From a checkpoint of a small image captioner.
Training: muon at rate 0.018, batches of 128.
Data: trained on regions of photos with short descriptions (Visual Genome), 8.6 epochs.
Rows from block 2 of the image encoder, named by matrix and row number. Rows with one number belong to one neuron. Each number is 128 + 32 x the weight over its row's rms, rounded and kept within 0 to 255. All counts start at 0. Numbers have three digits each. After the name is the row's rms in percent of the matrix's.
# fc1: MLP up (encoder.blocks.2.mlp.fc1.weight, 1024x256), inputs 0-85
# fc2: MLP down (encoder.blocks.2.mlp.fc2.weight, 256x1024, transposed), outputs 0-85
fc1.691 174:163186132141128123124148130173098138153111174165170183130097182111121127122137088138185152199116131095154188102096149125145176108127047127156143117098136162166072143169094174148174176096109156203167180067142118106068137124152113058131123127168166110140193094
fc2.691 195:074109119133156169074150168158136110134118076103136147103093148164114210129096167102139199087126121123086049120078129111144113125131115121074125149114136181101143087140150136124136090140075113164110082132174172127165105157082098107151143173168143132109149088
fc1.692 149:069062160081151103113180200131149041152173112131136108107092150161125104152166136170151156093113115158138066128148111106127101114130143129097129090110141044126153147102131166107148142133138115127157141146133095193110150073115162101151146151132088117114112124
fc2.692 145:173141128137157167127091148109118062098147137160153210111089149131129130122113118127098131124162155134087078122142181086035159130140095166130125158106061167086152117153158208138133124116117144143129175122144121168048135139079152092167099132130102153155132109
fc1.693 113:180147112106141130114136179108132138134066134122124089127130149131148114211085110154082078119171154129146115116104134108094111116118138101088118121153119133133121112088123129168148166109101151158137164172128146111147117107138113162186099162095134142146094159
fc2.693 117:145092073154213126145166124172081053107162126151096128141115125182111071152152098139092116179170114118113185106079065185114095160103105080113127161140132157120120158112110191122000002111126169122138122118084188144161106167101122099180128083099161153159133159
fc1.694 007:144141127163165130105141191172137196133150131138100113133122191131090166142074088129099015097127083119170158127149129099110119079123107122065139130125137144121149109129092171131113134132081125153087126149146147121143164141117136144118086155160133119109106168
fc2.694 007:116124170110122177137099107118169143150157146112125080134142100101118077208070103148120101067153164136120139069095145075129132146131166076181111181102134089096129077053081093150073114105099141146097102092074138083127078104115124093115133084177100163102108161
fc1.695 142:122100136130160109098167101085107140098098152137150135130131112150078104124119164059172135142186085114154098147117129132172074120095154090067116065133085082137095104130091121146088088129126159110081172133088116138177125131147100209134121165107099143103140165
fc2.695 149:160180108132106127119116102106151129104106178135128133026132107108161087134068140120104141148124123123123167115164184097135147106136093134114163115138152092118132136079120152168116079131101119169160119135109104129239165154146094149061071155118146171121136132
fc1.696 006:151108104137113109162162095138140108155106163136110190142171123116097102123189167114136124076150123122128176125183106104170100120116113171104098144092101149164157136175143160098110148171188149138117145110144093114109123145079172106098141158138170095085155099
fc2.696 006:156151130141085091096162133150165160187122129106134159136067158143129159076090150102135149090100150042139079098123073164121108109133197091164131119120127112137106084093113116065186130119090087124171101167134104182121142123115167142151164124115164173088105108
fc1.697 008:122104111087134095171104114156138148106134171149117167131111151089108134129145178090143136167138159121166153117149119155107113164099130125162151125062165123170162157091130162122136118173156110070137128147116157180136164116132136141160040116153125057154132172
fc2.697 008:141149107149144122119062180139129121107075114038124070076122162109142144112082095131127125088178170107178110095160152169198145111127104147110161144172152127100084127120129166130116050178130101193166145134114158146140169149140130097117122173110107147181138139
fc1.698 009:154170109136148151105152134178161093174119140059085182149098110144175185099094120135056101129136157071130172147107136131099132184158087098075204113131158137191158100169136173096151176087166074158131149103137121199089101142103131132160098115100168111115110108
fc2.698 009:187088154116128128136108130151151146171128153111103136111143143107129169096109127135151084100181155093161133105113153166126146139140196128155126093158173099133104182100230120047122135144133144105127187157115086159120124123082205136135133170095108099198110152
fc1.699 047:165143089111058122151121126151098119094085127123117130127097145145147132119097100105127108098078151092107132178124136126132141168101119141161102124067117071104165101147203150145123135098113126172170085109097101096112099103103052107142148193120111156146118124
fc2.699 047:131090123096124112154087211115114119146105131153135182064122111106096163146173114183121184110161174127082135116134072099105136105106127169106162085130149133154174174145131073121097077180137085168150108107146136151134112126102155164095102168110105151097178094
fc1.700 181:126147146141105113166114083137090134117124174148119134138123126103108148081168060047102132150101171100145146114131160100137120151124132121180066110172157142122122105128182144133133080092111132086086151147190144142123128113157162132108174173120121112156142157
fc2.700 172:127117122176170162138120098140074159115099108084111104115129153109104080156139092118133094150132142148160184134099144125129131105110144110132151204154139108180137124120132174103172111143117076168147114110141117104068048100166138099106131133111098150198152075
fc1.701 174:184188151151155094096130140121150127112224158140126133138135162098152168143153098169105161131082088077154079158115137049088131128151101128145106158093083071103122110078158166142092120025111155132120134131157145115103129146116127139132107161129146117087202105
fc2.701 169:154088104100099147186092079111126128153129145102086193139091221158105106159090160122130137134153149154109118091163099193154133175127149135208112182153112149212142093119125085047118194100138119138198090116165165179172170128116154153123145113156127122123132096
fc1.702 011:145097154132094146126139131153148140134150147141165078164175093132106191106170134071152113127179138077144154093167146131135148106169180161071119088108154128124050104053133129120155120138187091115111089167172124123130157146130107173108116135106129160148167143
fc2.702 010:152152127146068187152100130150091102068067078135124109118072065120096109172181059131139129104193137167113130111096112146135115119101159084105176108130116052155116135138132160106108126183179151153121093107156152069138103143144161091173135155076114121156113093
fc1.703 047:118130106075112157167158129138165104162134107138116143136119119101114115117126106086124131112120122076161137121093136170100088100070213095100108146110165072115189096124115121159161122108118110196145142119094110168095204200107118147105082149147110154144160146
fc2.703 052:084096142190165126177104120154110132099109088108149128102106136088194087160062161108079093142097112132164164134104085097103110130086171122125192115116088123126121149215138100118103071091162118153134094117138113122117077087105049100115109134073135123181127170
fc1.704 173:125131119132122154115163146136118141227110094131149121128126138143151116106124155113097138099211085210139072108165131152140199127066113171104173148128086150107155166131142168113157100142092175180155151130205138209115096152153147110164140162143122112169156115
fc2.704 178:183143113150208134098077109081131148185133132118144155100081187163133145133075088112135146143153138151128088147088157097135122173147181151139159152141105139124169088155188087142211114114108102101191109130133122155127137096139162095155155088108065080099135105
fc1.705 008:126096098018160166086166117090119101159083142096079107154145108149097135136093169112129096115117056161148183138121087130162077083127160104091083185129153174140127092125086152155103125096151099146117085133108166139091081107099099095155097129162079141135164132
fc2.705 007:099146133141143092101156199133097163138161158159067094111074116148169117104102147095106144097111109100112153091171109165099084141178161135165121071113130100169131100093157156089119068129181144078110134101155159141161159138157122141132067133102167137125078157
fc1.706 155:119104107103132091144104135119084086170122151152145123111135076120104121152119128134203126075076151179126121112172175148164106129104127128122052130156117127071125115128104132132198182144139111125128103179165142052109063128086108079122132112136152124096130126
fc2.706 152:131091161183116082142171153159157100174151112137169107099091143111117140143168006115112155148125125037106110099133181131100115155118102156109091174098114163181040109136085110095215137164073108151038155140158127098104149124115183119080154109145128127123177151
fc1.707 022:104111123080119127102062135136168192137209120199158113090099106138114133127104097123117094095119139098144097131046136059100145177084163118164180144155118121135124111140144106093099131142134132115098154103095128134163157154148155160153135109136111063134124118
fc2.707 020:120090157103088108173141157115104144107125156106091150131051166101115114139135153138137120054088094097097133134193134098163143144132134120062161178105132143154147118126122140171119091113159162098139085076189135079138115077151062099113145184197098061109122122
fc1.708 150:135158111071106133171155196091115150147159074087169107130133090136078147164110096147137089098104170127135057144081133105127125084067092135116108118144141171165138135129096136127160104090177120087086183139119130148175079181165112145165079127116117175131115142
fc2.708 144:154134060168104124123057129134130173091151160069094183035174121136137127159137156132141130110111111182167155117133126121150096154168101112121174081133127149140119131153170083153151162094132094124120099107136132118102111150106094105130081090122181180082079148
fc1.709 058:127158133137090174126063140165104140147168073171134086119138138092195130115144136086148080138173145149082147115097177110154149140154146139132139205097111205130126147190087133092102156162125136172132132137122147158075067162129125107134102155138165175111150176
fc2.709 054:193143128119175089133121096082125103164084144205151110124189095152159134108150138151105178118174119094099147152115138103143129151133120105067088169149199135147138068152061167058124108154164087199130095054146110087109090125148147106107115130129095087137111134
fc1.710 129:085070145115131111133096183126138103196136150163167135076135132106112072140143134088123164202116162111128101143056116121085150128095161146127083141110106103110084114160126177125170142121135107114099209129111131168137117073130125104109110200108117089123131156
fc2.710 131:080085170184168122158163134166126193086101093120139170116151147094111109125100129153045125151100110153183152132113126095098101152176096125098165103058176178134153136096069107139132114132197061127180146124127117118145062106142161109081097113158171120153112089
fc1.711 125:090114165164106089115110108104136068136128108149133091170107130161119132150182091174150126147144133132094143126086130122136110137095166174089103138068151142151083120128236160151156119130147136121168128175111143159099100125167134147165123106123164115123095103
fc2.711 124:119142181085131130111094165186182165108106190146096162061179083081113053157085172164197141210125164134124181158111119113106101077159087163124139104103104127159154106151070112166147118096102195135171079115124096161151148122105130157081163161134161123111139068
fc1.712 036:175154157031089119105101168134154142142117163100164167123147073167176139189094094140110134087131083213109143086195078112121176116143139138073130148081101101132183132145140146148107153121086097158152146154076157148162102197073138140154207072119071151131132111
fc2.712 034:140130133093132121139083126139177094103188080111128109080153143130155147126080130175125196143133112200156141185099164135104129067125117145099090206129114134121104136123164119121114165169129066144132093181105162128168215090098173147044075158067120103111139087
fc1.713 023:150100111140114071141163162130066092088131104129134174152150162154134141162107140153068149131090141150125156152086156119140108094130109078190088135110088140142156152144128128089105114174175169054102212127089148169095143156097144134162145136139134120110087130
fc2.713 024:129137182100084100176131142129133089079139181127088085129121140173117214093126091111155096144125060114119123065157114116125156163105100142163083178182127118116145139110110175146171160160191126102154171101149154085083122145134166078175106200078161168128107113
fc1.714 071:130132116148086165082143133110119189126088114114186117077093114150160108152152139160138184131138044180148148109122093076115151128062119180108094132119124203171107112111117106170158080146148119126158146206080132135168117191134153149114103110145178122113111128
fc2.714 063:145146184236173120096160113148171120140124159139100079102133115117108131104145092135092148117121078098117140063080135125124094103155179138098106154152161135108125117081133097135112149119205145123122095126132101063088155093159128157136105158097164137105141161
fc1.715 131:114194080122126083104157137168122149189164078118129157095147100141100077124139150132156108118093118142126112119138115111160083106124075074129117112109157075137055116167152143088056144177091138161085133133150094067176150138098161175161176123139148163174072212
fc2.715 141:115135128206122126110109179133179133115202142176123114184085083136109122152161169170127121071115105167154135150185090140142149158151132144071150111109109111150110137065083122113082145112085142104092169135123166106133142137156116167136156154128083093116135155
fc1.716 118:148105114164120108123132098212090138115139185094136136101127101078128142124102066116066093159180115141103146082117148158114109187088079078105121111148113174112150118098115107109103145114135168154130160112188126158090107147067169149117094099171175114145123182
fc2.716 134:160158140146144159098146143100168105098144116117074129088149145111146153144118115116117144112104127122140133133130175171097149181068140088171150151115169165117180096089123097074134131163131147131100101052106133122163156099205140145073136120071158115141177078
fc1.717 077:144088135088112107148172152161156139111138173110094144173145078131135162086080145168098174070129125164104127178154136137076088118130089112040143199132103145125103114063130129121150097099134155137146112188181166163064160174137154085138205114102158180149128148
fc2.717 086:112147119115169089137110136177159081135130113125074162151148157118152176087109096179115183161048105169112115100104162117183131166134121133084093140111111069156079138179104143097106063152121144126105193077173115166109116109126131204132121152120140091112152100
fc1.718 014:085046113091172136108182176112128148135122137180162159100121168086160150129154159169170136122135099176152135108113042129155101136136123103145133103070117085089180132107116151108069084133157087092158132136118139118166134042175091161124138115083071109094113190
fc2.718 014:071238081137160136122104177122187119136138166108095098117063039091130154122101088215119148111114123155102165116150127163137149108188075174173124111141160079161138143140062083109131090158144132145111113132142152145123143138122101064132095168119148137073139069
fc1.719 030:138116124083073091094155156208148081100109095148133103123160114172073187071140135175142078087130141103092136141187118127167121133102129130153138141103108095135132147103145155166113130164091135134120118088165101112137123149119135076099147177137093130135176125
fc2.719 028:145121202142150092141134126138063090139132113118123058165105112174130133100119147130125115114105177121105117108152061152087179133179142144123163095150140117154159121227180160103121086082082102143176135140131152120106145127062134141110116105113097133083095081
fc1.720 119:149149089126133124128221099203085071130152164125138080126134128110140088103167150097172146154108097097191143151130165151144180162108173144116129151176123131141134165110140148140141126218158102121190184134131107148175112063157184117117145103149117110076085121
fc2.720 120:162111158106088107152161164102228103077141145093141140163140133090121156079145117107110149134125198104117112141035150110141158143080149126178126132111114154063161125132150055117156121120074152115156160113181093135179167158151162163102108143151194093112181146
fc1.721 157:154149106120110079186059078114137117140145124151126108086088171159131162105155089101140093125120077161111109160116114092076145154125146164124132117122131152199137150077096110097127088140109109133094103118099130141112150109118163115135176081166126098061168146
fc2.721 141:149093153150138120134126108136132091134172119122136098181115116148089120162134089060149137187125129127082116100124146131101169164137074135113097175152101157112076149131116139150060058152128187153135147157102152121133228138097149203132088104148177103103125115
fc1.722 010:128101144079110102108144162107151133127165100097144162167140100119142160131122143154121127172120103122157118091118173105155089150128173118092188127141109086158148074120127154130129188159111179133108117165143129071147180125109132105119107127090058159103167075
fc2.722 010:130080111119151093125063170130103123075096159117123138200078168124089135172162134123149079161172185110135087128120151096141094086105145138126171115135135145053205113148145103175151115131147120183157180107071127124078141154155068112129064153121135136183184188
fc1.723 136:177163142135120135100127135104130118139062126099100153123104089152164209099114168105129113142073139136161123116163155146156129155121131141183093152135153122151110201116136167124127151116178167144128103149118118151170124070199178148132064130089124183100105135
fc2.723 143:139177131141178141137142109119150100142124170101170120077163139061144108156116195138147131112089122111173155107158151140082146180146123164147108159069134168100144176096130106120155041123139155119133124133098132086147143087105088145126203162115115143175037118
fc1.724 012:154149123129117120136126154162100164111123179141156179140134128130131113117139108127130095062160188161147138149160146149170128114156140140072151065090120149124113159146134147108145127147101101133162189139167106109073176143128079160141192133098141110091130113
fc2.724 010:132170091093035102132125168127200137078150096169153158054100108174115107129124091148138161097129179151098120092116109155154154125143112182128078178116135155117174109118106129151138094131178069141167094175092152148133145122075124156116146154154145135096112034
fc1.725 009:117100127069083119164147173092093045119129159159126114113113139152188140156131086122178138110074093131194158086085077156157089186114107096091089140123168152120112194114136160180168153198140110141139183101131075110136110154129130105111156148159107138108089132
fc2.725 008:150127090089071192179154095116202185108209128122059100132146122145057138139089150093163134153097124143182177114155101065135134093111062143094112137166156079082105132163135086089184124113125128146139114130093152063042118088096126152193087150137118083089140120
fc1.726 153:107111087110054103154112149149163091151118033115142110138151167127094117116128151124128139161139128129136100096093173111180102135182146129127143187134178156158175111098139151171164125164148111063172105096085079085135129107088147117105148142076152134106165149
fc2.726 150:178114151084040092128167118167088148188119047120093189106153160134097135149174096131167158137157158141176097106092095164169142116173185133077149126100139067139101131098062122168136134178152151111152168078138148161159098184163170102156147109069130074076140117
fc1.727 022:134142171078126181085175132095139158086099128143095084067159162114124158107147093116125135132158124180142058154092133156109132147107136123122086145096074132106109162117130117115135088120172071132118108101145093179147119149221185112116188179136155081123143043
fc2.727 018:136142142107113167158133109087067111145091142157143155100106131137123095108151064118071116141140016178103178116135153133134086091167106135126155117157109092041087156153113121164105167172118134157114123162167105110125085123126120109108167173192168126124103090
fc1.728 011:086171087181110165083188220103124125103161145209114128130143175144118144133089103128156067071105102101064166110121132131146107122126185136127187126119074175178154109164150100165152136152157196097086114138154096122153126102136119093123091143095125084163142167
fc2.728 010:129129149085149128108126115159173125099167125148087102108156181156167111136136175185087144108143091044098149113106079056134124198160157137142129095192087057120107187083153149199137104137114112145136118091102103161151077068085152138139153155122118069170171121
fc1.729 010:151118093119119135105144104124168168127134161106110137101140130063134144166143083136121140153201168117079127111143164168096097088156136125074119156069136114142132106190136177109106100143141052104105140175107141161136108136086115120125105117145183090154076173
fc2.729 010:184073132107126173132101109191143092134115107096097126166149109191122094100130169119086186171067142159127144096071083130160109184120187068167125125150164137166182193106172121093096141107125093093134138144154109130094127142164139088133152163114144111138163122
fc1.730 063:127115120078176138159108166090082117056137119132152105142138077168152142139109142120078104158140164135114112121131145120081212144065126155128145159116167114191080158079114135080152155166148208171102130176124141152118160120129120075152088116162121183136128148
fc2.730 069:139160148119133134110157122123115116092087123100155152133161086131162161168096145116176137111140124112094159152105108185055104152131109098154169114158156136107142086137098145130113098120179099136127116070091127051155113111097131112124098110131197122146161112
fc1.731 039:133119114180180112123174182160194117128124131103113061097182202170102169109134129149180114052187107113116155093101096113072127119150134131162037136128136088099159115115086156128108158100131160163093142214150113162048110113092111070162123131132126122148079130
fc2.731 042:137193166083157104114161129181146111142084148174123140143198091147058104155178105127158130155085119145129159098135186109093106138126120137107117139134067122160113103107221142164197137094142152169098187075128107108125176093123101090162117146205183098079121101
fc1.732 062:181077158114104121087126126070120162107131149122140123116133095099144136106139172161106121138143146195187111100143107168097128124143154176130105151085127143137110129044117155090132084142135121111091121116117034165130163175130125121165168142160134161106120149
fc2.732 067:107137157165102148141120106115080197089140089158188155136132131143104090117145150153169160158168130142127158115069128183105138189070067146142132102148069117132112165082068111125148141167067116104108078071126130127129181141120110092118155137168167113136155157
fc1.733 111:167096134155144147110162090129090127167164120128108170080120205136128128075120161162130118157133063106096096121130117163111124173071158138090133141169101088160131086129151143154159128127081114133093135128070110137097167155098080115077156166163152116144172088
fc2.733 117:147123140193177131167116160140142175156109091162131103062118096172092113126103193108128145175141105142144193108090100171186151051141104097128120141149164132132095179109154083107135142130118181134134160122096145134094150115129130133111077104154098137112132144
fc1.734 115:244134116158143105209106114172152108144144128132125126135062144112155151108220145122119144141128075137065112165107096109191115145122151118146140098146108155151130116109121116137054162130118110090120133185117095118152189125106121140169138083166071148157174155
fc2.734 124:105150092164121127085158134150146064118091127093134088145116176115125154038118146129141118162119112119131068148121134180134125138123183153137133137112208075160171124139159135113096111091148184158099137102076181163104122090165119133082136165142138141131175126
fc1.735 007:144130076161115117153158177097092129118198098127130165110107084099123072111134098142132096147204113122108143145108149077120081145100112103174095170177170120121179138162121100135119106076148119144130138145146118139163185137101163085148168145096117172174147120
fc2.735 008:153141114170099118131144150177113140148152108131141103111129123104176167185138101125119101136137158137089152141148164144133084145141108171121141091130115171169080111180151130205108099081194075105183116131138170156098089105118137185119105135074122104160116181
fc1.736 018:116162140000169155101149137174153120115136074091105133130144084115151156120134089095162111148132083126148147161143169153142106082129130188092118150119105100106120136115137120146135081083152115108118096108111162117133159143149088155155144168104093117112126135
fc2.736 013:160091154156175116079123157106104099148170155160148114088128158104094105140144078117154160132137104152086060160106121091112095164134009199158178134098132157147090102158132105114203114140114156165073146103104085126093142121145120126139076115146104099098152133
fc1.737 007:147108147161137146146162176121102116171112150090084076117134125141184153118098158134149087172141213189099164120113090140128119120137085137085084168150137105166147145121122127105086156110129163115112098129178091123090191094054121133091116130086108189088124120
fc2.737 007:137128153167189076141157074082136143155123164088176181163153144150163076131111080154136122119117166087110097078106097144133099107096147179183117193128145148110099173137090165097104082179128158151107085096114129113090115114160116137089139087170103120129169139
fc1.738 164:096108125081117142148162156190146147144093107132100047145136156202116154165145156083096091153134119064121132101153177144103077115091123125131157125120146128079092144131118200140118171119125155185146111159127132102086087162177052116089131141109166147135119132
fc2.738 171:077104184113119129157114108155119188144144135112203112156065115076108155150131147161080152075152088106054125122120102136181143166052089104111132091137091121158093069138112133132194072144144062110139091093121102087137123163041100145120132134121135106108080167
fc1.739 162:093113117152161139122067191139199140133126043116186141087112118141138161175077114139107140141115150110143140100100194181110131125142121099127128158103135102148108112100149130131108196055107188155141183130126195125093152118137132131099164141104107155157146174
fc2.739 161:164091110120130095115139135152118129235152145154162162182096116122158104156095122131125146151176137194159140070150140097164134082124108150133085147174111077117090104148120148132085130113114097126089092191156159128126128110164119155123170147159151079209168136
fc1.740 014:108116153043106130110077108153147081155067123156111149164160120098145134154139138092149116145093052151113137153133088107138095113109129168112121153159122137153079105146102140152129096122141144127121114112120179131119163101111109140105104173104138160113157182
fc2.740 011:132106159159082080101135105137129169142135152210161210131091112186164110079150108117105117158111051137172121157177046122144099160148120136165174161162105069146114121064161105102118163147115161146081126106146163097164134080127132144162167149117109118160095150
fc1.741 131:154151166141114129172158116131171110119114152150163125143142076127138162110136153124122115158104105135174136131125158056109102160140114080126111132109162109150190103130129131158100095102152121124145169089139101118091161080065160150108096114105141138121090129
fc2.741 142:168128126038171187161153121088133104157133118144125177101094136132107098134098107181066177161037127132135182122101138122131110154163140101132155105138172093137168153105157134114162161107070147167150148164089114202124048090180127134162140127160207066151091079
fc1.742 006:091152082122146125106148089193129188118134118106108178079164090122113155107132117062178124157162086110087159141137086179165112096115182111102118075183177106152073148163129092118123139103158107131157138157104213140097143113097119135137107084128119088142104144
fc2.742 007:071118106095119141147103060073110135193110089095148158079152148176134102109207088073133165119185114094138095087145066153053098160117155139131186130076159099099110061132138103113145112112142126149149128156157096102105098090113111101106050159144133068170134138
fc1.743 007:102081121149080101104139122102188092139173127094169119152130147103081158174206165142157133173135087068096106143154122145139103120184113129108135135160158136066144113164092152069172103061143106138078126103134138121120183104065149076136072070098150156161184103
fc2.743 007:069164134106140208188136099114149125133155122142101106166099176150109117097123089180095072136079150154152128139124097094089102163081109074115104107185139118136108083093098171135161119081108137154143110094119172151094110097114113145104177137097121171124128176
fc1.744 044:100184171169107153148123114096093136109149094144114148144075106150143155099106091149189137071116158178117102095036150141154124088116085128060105114146181129110144097114108091137107126092068074116147157116137105068086150119095116179136131172097147153141107115
fc2.744 047:156052142175121104177032141149115148127123124136170168137135161080062077184034134173103099154160118136157140129128141121055091114124108109125143151115138113083092120123093115120175126084184098164138103144151163220188159142140134169111130164164129103114091099
fc1.745 122:137194178188138154089117147163074151105122107201114093096152153146138091154086107071076127076111182128117176127089157077144072138148104159149128158146157095137139102144185127106128121086152163120117110119164119118213088077168129115079140145125196178138233119
fc2.745 119:115178131071106110125200089129146151101148126148167133120143143135179105105169141181105083096146091149117127079124106111118155137095134144114122101151132193151160114102095136083131153140116144135152125121101101166106136177199141100067171144132136112172143132
fc1.746 167:157186083137120108111126146102117088139152107130101121124115160199091156110147115110144075116103116156096129168088084177154149138103077166146113110116094083140144182169120178157151107200137164144117116120173105179074086098076113139134098101101151135123149136
fc2.746 178:117067106150151125148164126099196118099115128083078076203136116159137162159194150088112149107196101087121148126165159129050131114103158148166115168190100083185108105166132165148117137147106164158126148094111099107109141124108109100138180124132153143122149116
fc1.747 010:144104121177083101134163163121102174132071173156149068084116126097081164149128110119139178126189083140106141124112104182099123126167090096170115099117108148109180113131153098114120114123209138131188106087158154120171149170141153145132131094106195135084135097
fc2.747 008:083189158165079186158138115108144054144193185143109183148179100041173131107144146195173110129155090167198124131126128157070140141184157130099096112079122188135131092073115110096169143119148155122131085126089078117121151108086165190181092164125166145132148130
fc1.748 008:125101114036095129137146136138110092081122108139207105160082182116124163104121150072162110155146169120091141137136108146146095117157149079106113155075139138141117134152091137153118131141128114130159175122159114110152070168115132141159152154054107104109146142
fc2.748 009:114096149134103154188102155114165165110096106102146094138080174138126196110170120143126084100093106119122058143120093148095149167113094117115133108104141143124118152080102127096111134153145143172127061113152096051098155121166120177154114174132158177093063110
fc1.749 020:140141080066084140131111088131156072137115099142087117179105062168167158157104101112086095212140107147151139122141171116158171088133136138169148118096070109162143098123107116188106169146142148099171084111143069122192142091105106153144143120140127099104160128
fc2.749 018:215098143075133148074090105127125075163152149159175108131145134144110135085085138131102119086129090135158165152179132134128087112143114170176122094116159164065166147179136162118150180123117129149078190151086045093132097087168137106128068123124122127132088071
fc1.750 133:076171099159230137108095117117093143086156134155110172155158179110123114146176108160106152170109120115195081123149129149112126124072158159165156081123114086117101123161155114069209114116171123130182145097110140046163153112128168129097155096132137124085112188
fc2.750 131:166109092154141157083061114123141160111132133123139069162150144149200071057167094121138098098152181133158127112117174216116167063108107166111177095143094055100169107109082160164111138139080111147124108143077118105135143125120110125136127079129132105134093122
fc1.751 151:124100139040132128128104167103124164171212105101140187117118138117091116062123160172163184078119116169117115162120115075135100103077106114163152116106139132126116092121169167188137092135071156128125150182136125153090162178094143130084057119150105126118120144
fc2.751 147:146091127133119140115094148152134065127185103084103138153090119154125155103106133123093161133061105161171201124114167065151109224132149174136127173059122129174101120089174053162104176175075122096133136138170152086094169082096119148108123154142093135116157083
fc1.752 007:176154084173143206056107125114138195119102115102194078101098134111102127095095090145136173088117087158115134115149122105141082111129117168119133076142146151107101102096138141125132130113117146117054121136134154124172125168176112126122093147136160151124074134
fc2.752 008:068136199113170160152134157134157156157146185114212133086138125071123145093183134144117187155138114137171102153133127124150101116163116071111114150146196161090098117153160173118062143107162119114163146140173129098103111169171176099082116112115125112133102101
fc1.753 020:152117098124081112061135169090132157074097107105095148069096143075181120126182149143136119098136120077111123126146128097124122145164187152117157173142141093159204101098127104093120161174200146157159154119203163122203154169067132145111155124090092069189104116
fc2.753 020:125118150147077163073106087059119124143103098112077117174065145092088150141118137147175148092107138111136111053119129173130123113158153111134164080167112086109193133119122159126082129157164111121183136120171138111105105072111042111080169144098145184180125133
fc1.754 079:139172148121072084207086119184117164173158104148130069143086141192133104130203189169120117114118118106055087158195182125135127137127111165155144100058075173146171097120100125135121143108116120147117180140121118131152140160149145141130083121127065109086135119
fc2.754 075:074160129088121117085088090223077174090118135158167095125099106080157086110035150122168100065162112121138110163143132098100127127102155098199171131109124112149154149103098160121122172094101111102134146111099163101131139112130173141137106115146119150136103115
fc1.755 026:232111156130078123098103153111075120111114107112091102183106155102131149086107105099092153095071085115122158179153136017094119093183149124118123166141124104159178151134141127117160057143096152075133153173151149145087174147119167131140209177157126094105114113
fc2.755 027:140121132183092047134083118165137105124123116133149149106074187169123204157114161105140190134103141098082078142134114109125100110144137091118140112177088104134168195170105162159134118180150135130113139082111156097086186083105101102171137168112110141070089052
fc1.756 186:123089130083088120093181155104048129132143100185188123148160163160108139177137152149156138166159121116255072053104148108168130168189140176149096178118125134145162125136102166141166180145096119129149151087103101147111122073120106134160151141137140113057135123
fc2.756 179:142153125128165103098113105144070153081174152141131131159127190102176075111123189120174170092199094096136158117040095137141139144156143129109064140157162135084111134108148118114191080137134157093097076126161147064134176109118161144168096073149180111128131075
fc1.757 013:064127153103028115168073168116108060144063071160155141162111203105124121121122152088135136106126110096175148149117166134134107172151100087176102153127111133145129114181157140127169129194159137084092169093111219143060120127095127160098111127082109191111109126
fc2.757 013:088175114139119074125140085173095147129173135108142147116184129138114179103111110172117117176083124121141111101176170114139174135120074129088057167182157169185129155118119205139128123177163157142121158050135171175121086111060142090167121098099148125098155091
fc1.758 111:218068134114137112141122119128125099161155147162092155141126104171138128085127130074159177110098184167109154168147156111155141095164160091150159183095143093137133130178105105117132097142117076123204095087101190035147130182176123155065130126057138178148149106
fc2.758 123:117123145126122075117169122115100128175120118187137169120168127129149141158115123068162140096136137093099134098132092138129152132070111183170175083144071177095147122116128116092171159113117143159101117124144131067110139083175094124116130101111107147174121098
fc1.759 018:113064128000153117088171119142184144186123102120156145152104105127119149105131124057141139143130072157141144128141130134138166115146082165074151153136118064157119103169079060177101094090139136113107115057118143123138170046180161115122099103142073134079125107
fc2.759 016:094164131137145128108176150125094090082159120158134149105112149147147123125110118145144178166124146141101141109149090165144124131196107150139166110118127162088179101146151152168209140116130116099079117095126102092132108094117151145152137180094097123085083172
fc1.760 030:117092137107120144130167121160156123178146158081107163179139113102095109109122172137143131122128144136157139082149137171099150156151125109128168184187194126191158101128196131138145146136169096198101158101100145102085133138112122070096121143065161194118091107
fc2.760 027:119103109145091101189150077100128102087096126193159194174167108220178131128086179113156139112059181149144083124106122160116163178100162139207120128167126113150191126130132145120101117152160127155131134123148123106133133155102114107199138147050157124087088127
fc1.761 012:116149117147111147128093202130175170172128116168133130098105100093124143146154133146084085083140107115105115146110142152116136121098117113085108157122177133096174090140145151106139112173100141108176173110097142110128162145125130159110135110134125109093080063
fc2.761 011:165169125102102106094148177094195152123129148142163126082082146129126132095151113161099078106216152114145133063079126139155095191153161090075142170138147206048160155119151150138096115140176121090157096103162125075106093074153151216147094128112125143103050090
fc1.762 096:135139117121162139158093092120104136136175138136122145136111117110170093096174132115125121135051112128119162141145114068104138121141102192058115163133073134104188135178116094115068094133172126186161080140189166129121167121124101131100157140109172124098151119
fc2.762 091:115142111146155135107123075129106166136157130184138158102101114167078110110129140054119125110123130090202138138079180080155064145119078188114136151148145160136137120146146088152163129097064170125138219148121140094122118154129111084170124150109092138079129129
fc1.763 021:116147069155124150142122127154115079164077144167086129082095141113179172123191152168131130127099125145108106111147082135182139101074126099091113151150076059126154123105155141139136123145149104127150068145148132100140114181100153107143100124074055133090159116
fc2.763 022:117130105139149122132128141172140090227124156138154074181132172142179029085117133118121158089178133136142061220144097158162092043129145144172155155163128096111161105164151131084139118183111129140038117188139095128099166076125192096103166116092116121091076123
fc1.764 151:155147151108168116120135136192196106224153114156138152137134087112080148113137175146131160183128140164137098095082098087171145098154160103121082104152175166069146105074125082142081183079111061150148134118141097149128099136100137105132082089145145076115145136
fc2.764 142:127140112120090138153102176171141139177167098093140091102154119091154143109120177171139130110128081161094129169169157097128078115182168123195139102062194092044127115152130132141071094089214147113156095153146136126104118105150125131140123148119105157158119120
fc1.765 119:140088106065070194145172172139175126147132146150070119174061094133149140098126139113152091143094173176081135090157128101145078175183164165170127089142092171138190145134125123144152076185106124156128065075179155094150125126090163132052162107174096104079124084
fc2.765 116:161103168138146106166164199185139113166155164131185122174117099117128103103175144115111138128128116124222175220153069145172174142108099081128111121120117138089141103177149116127087155172144154069120102117081163078088113163134117117094144114109147120130157157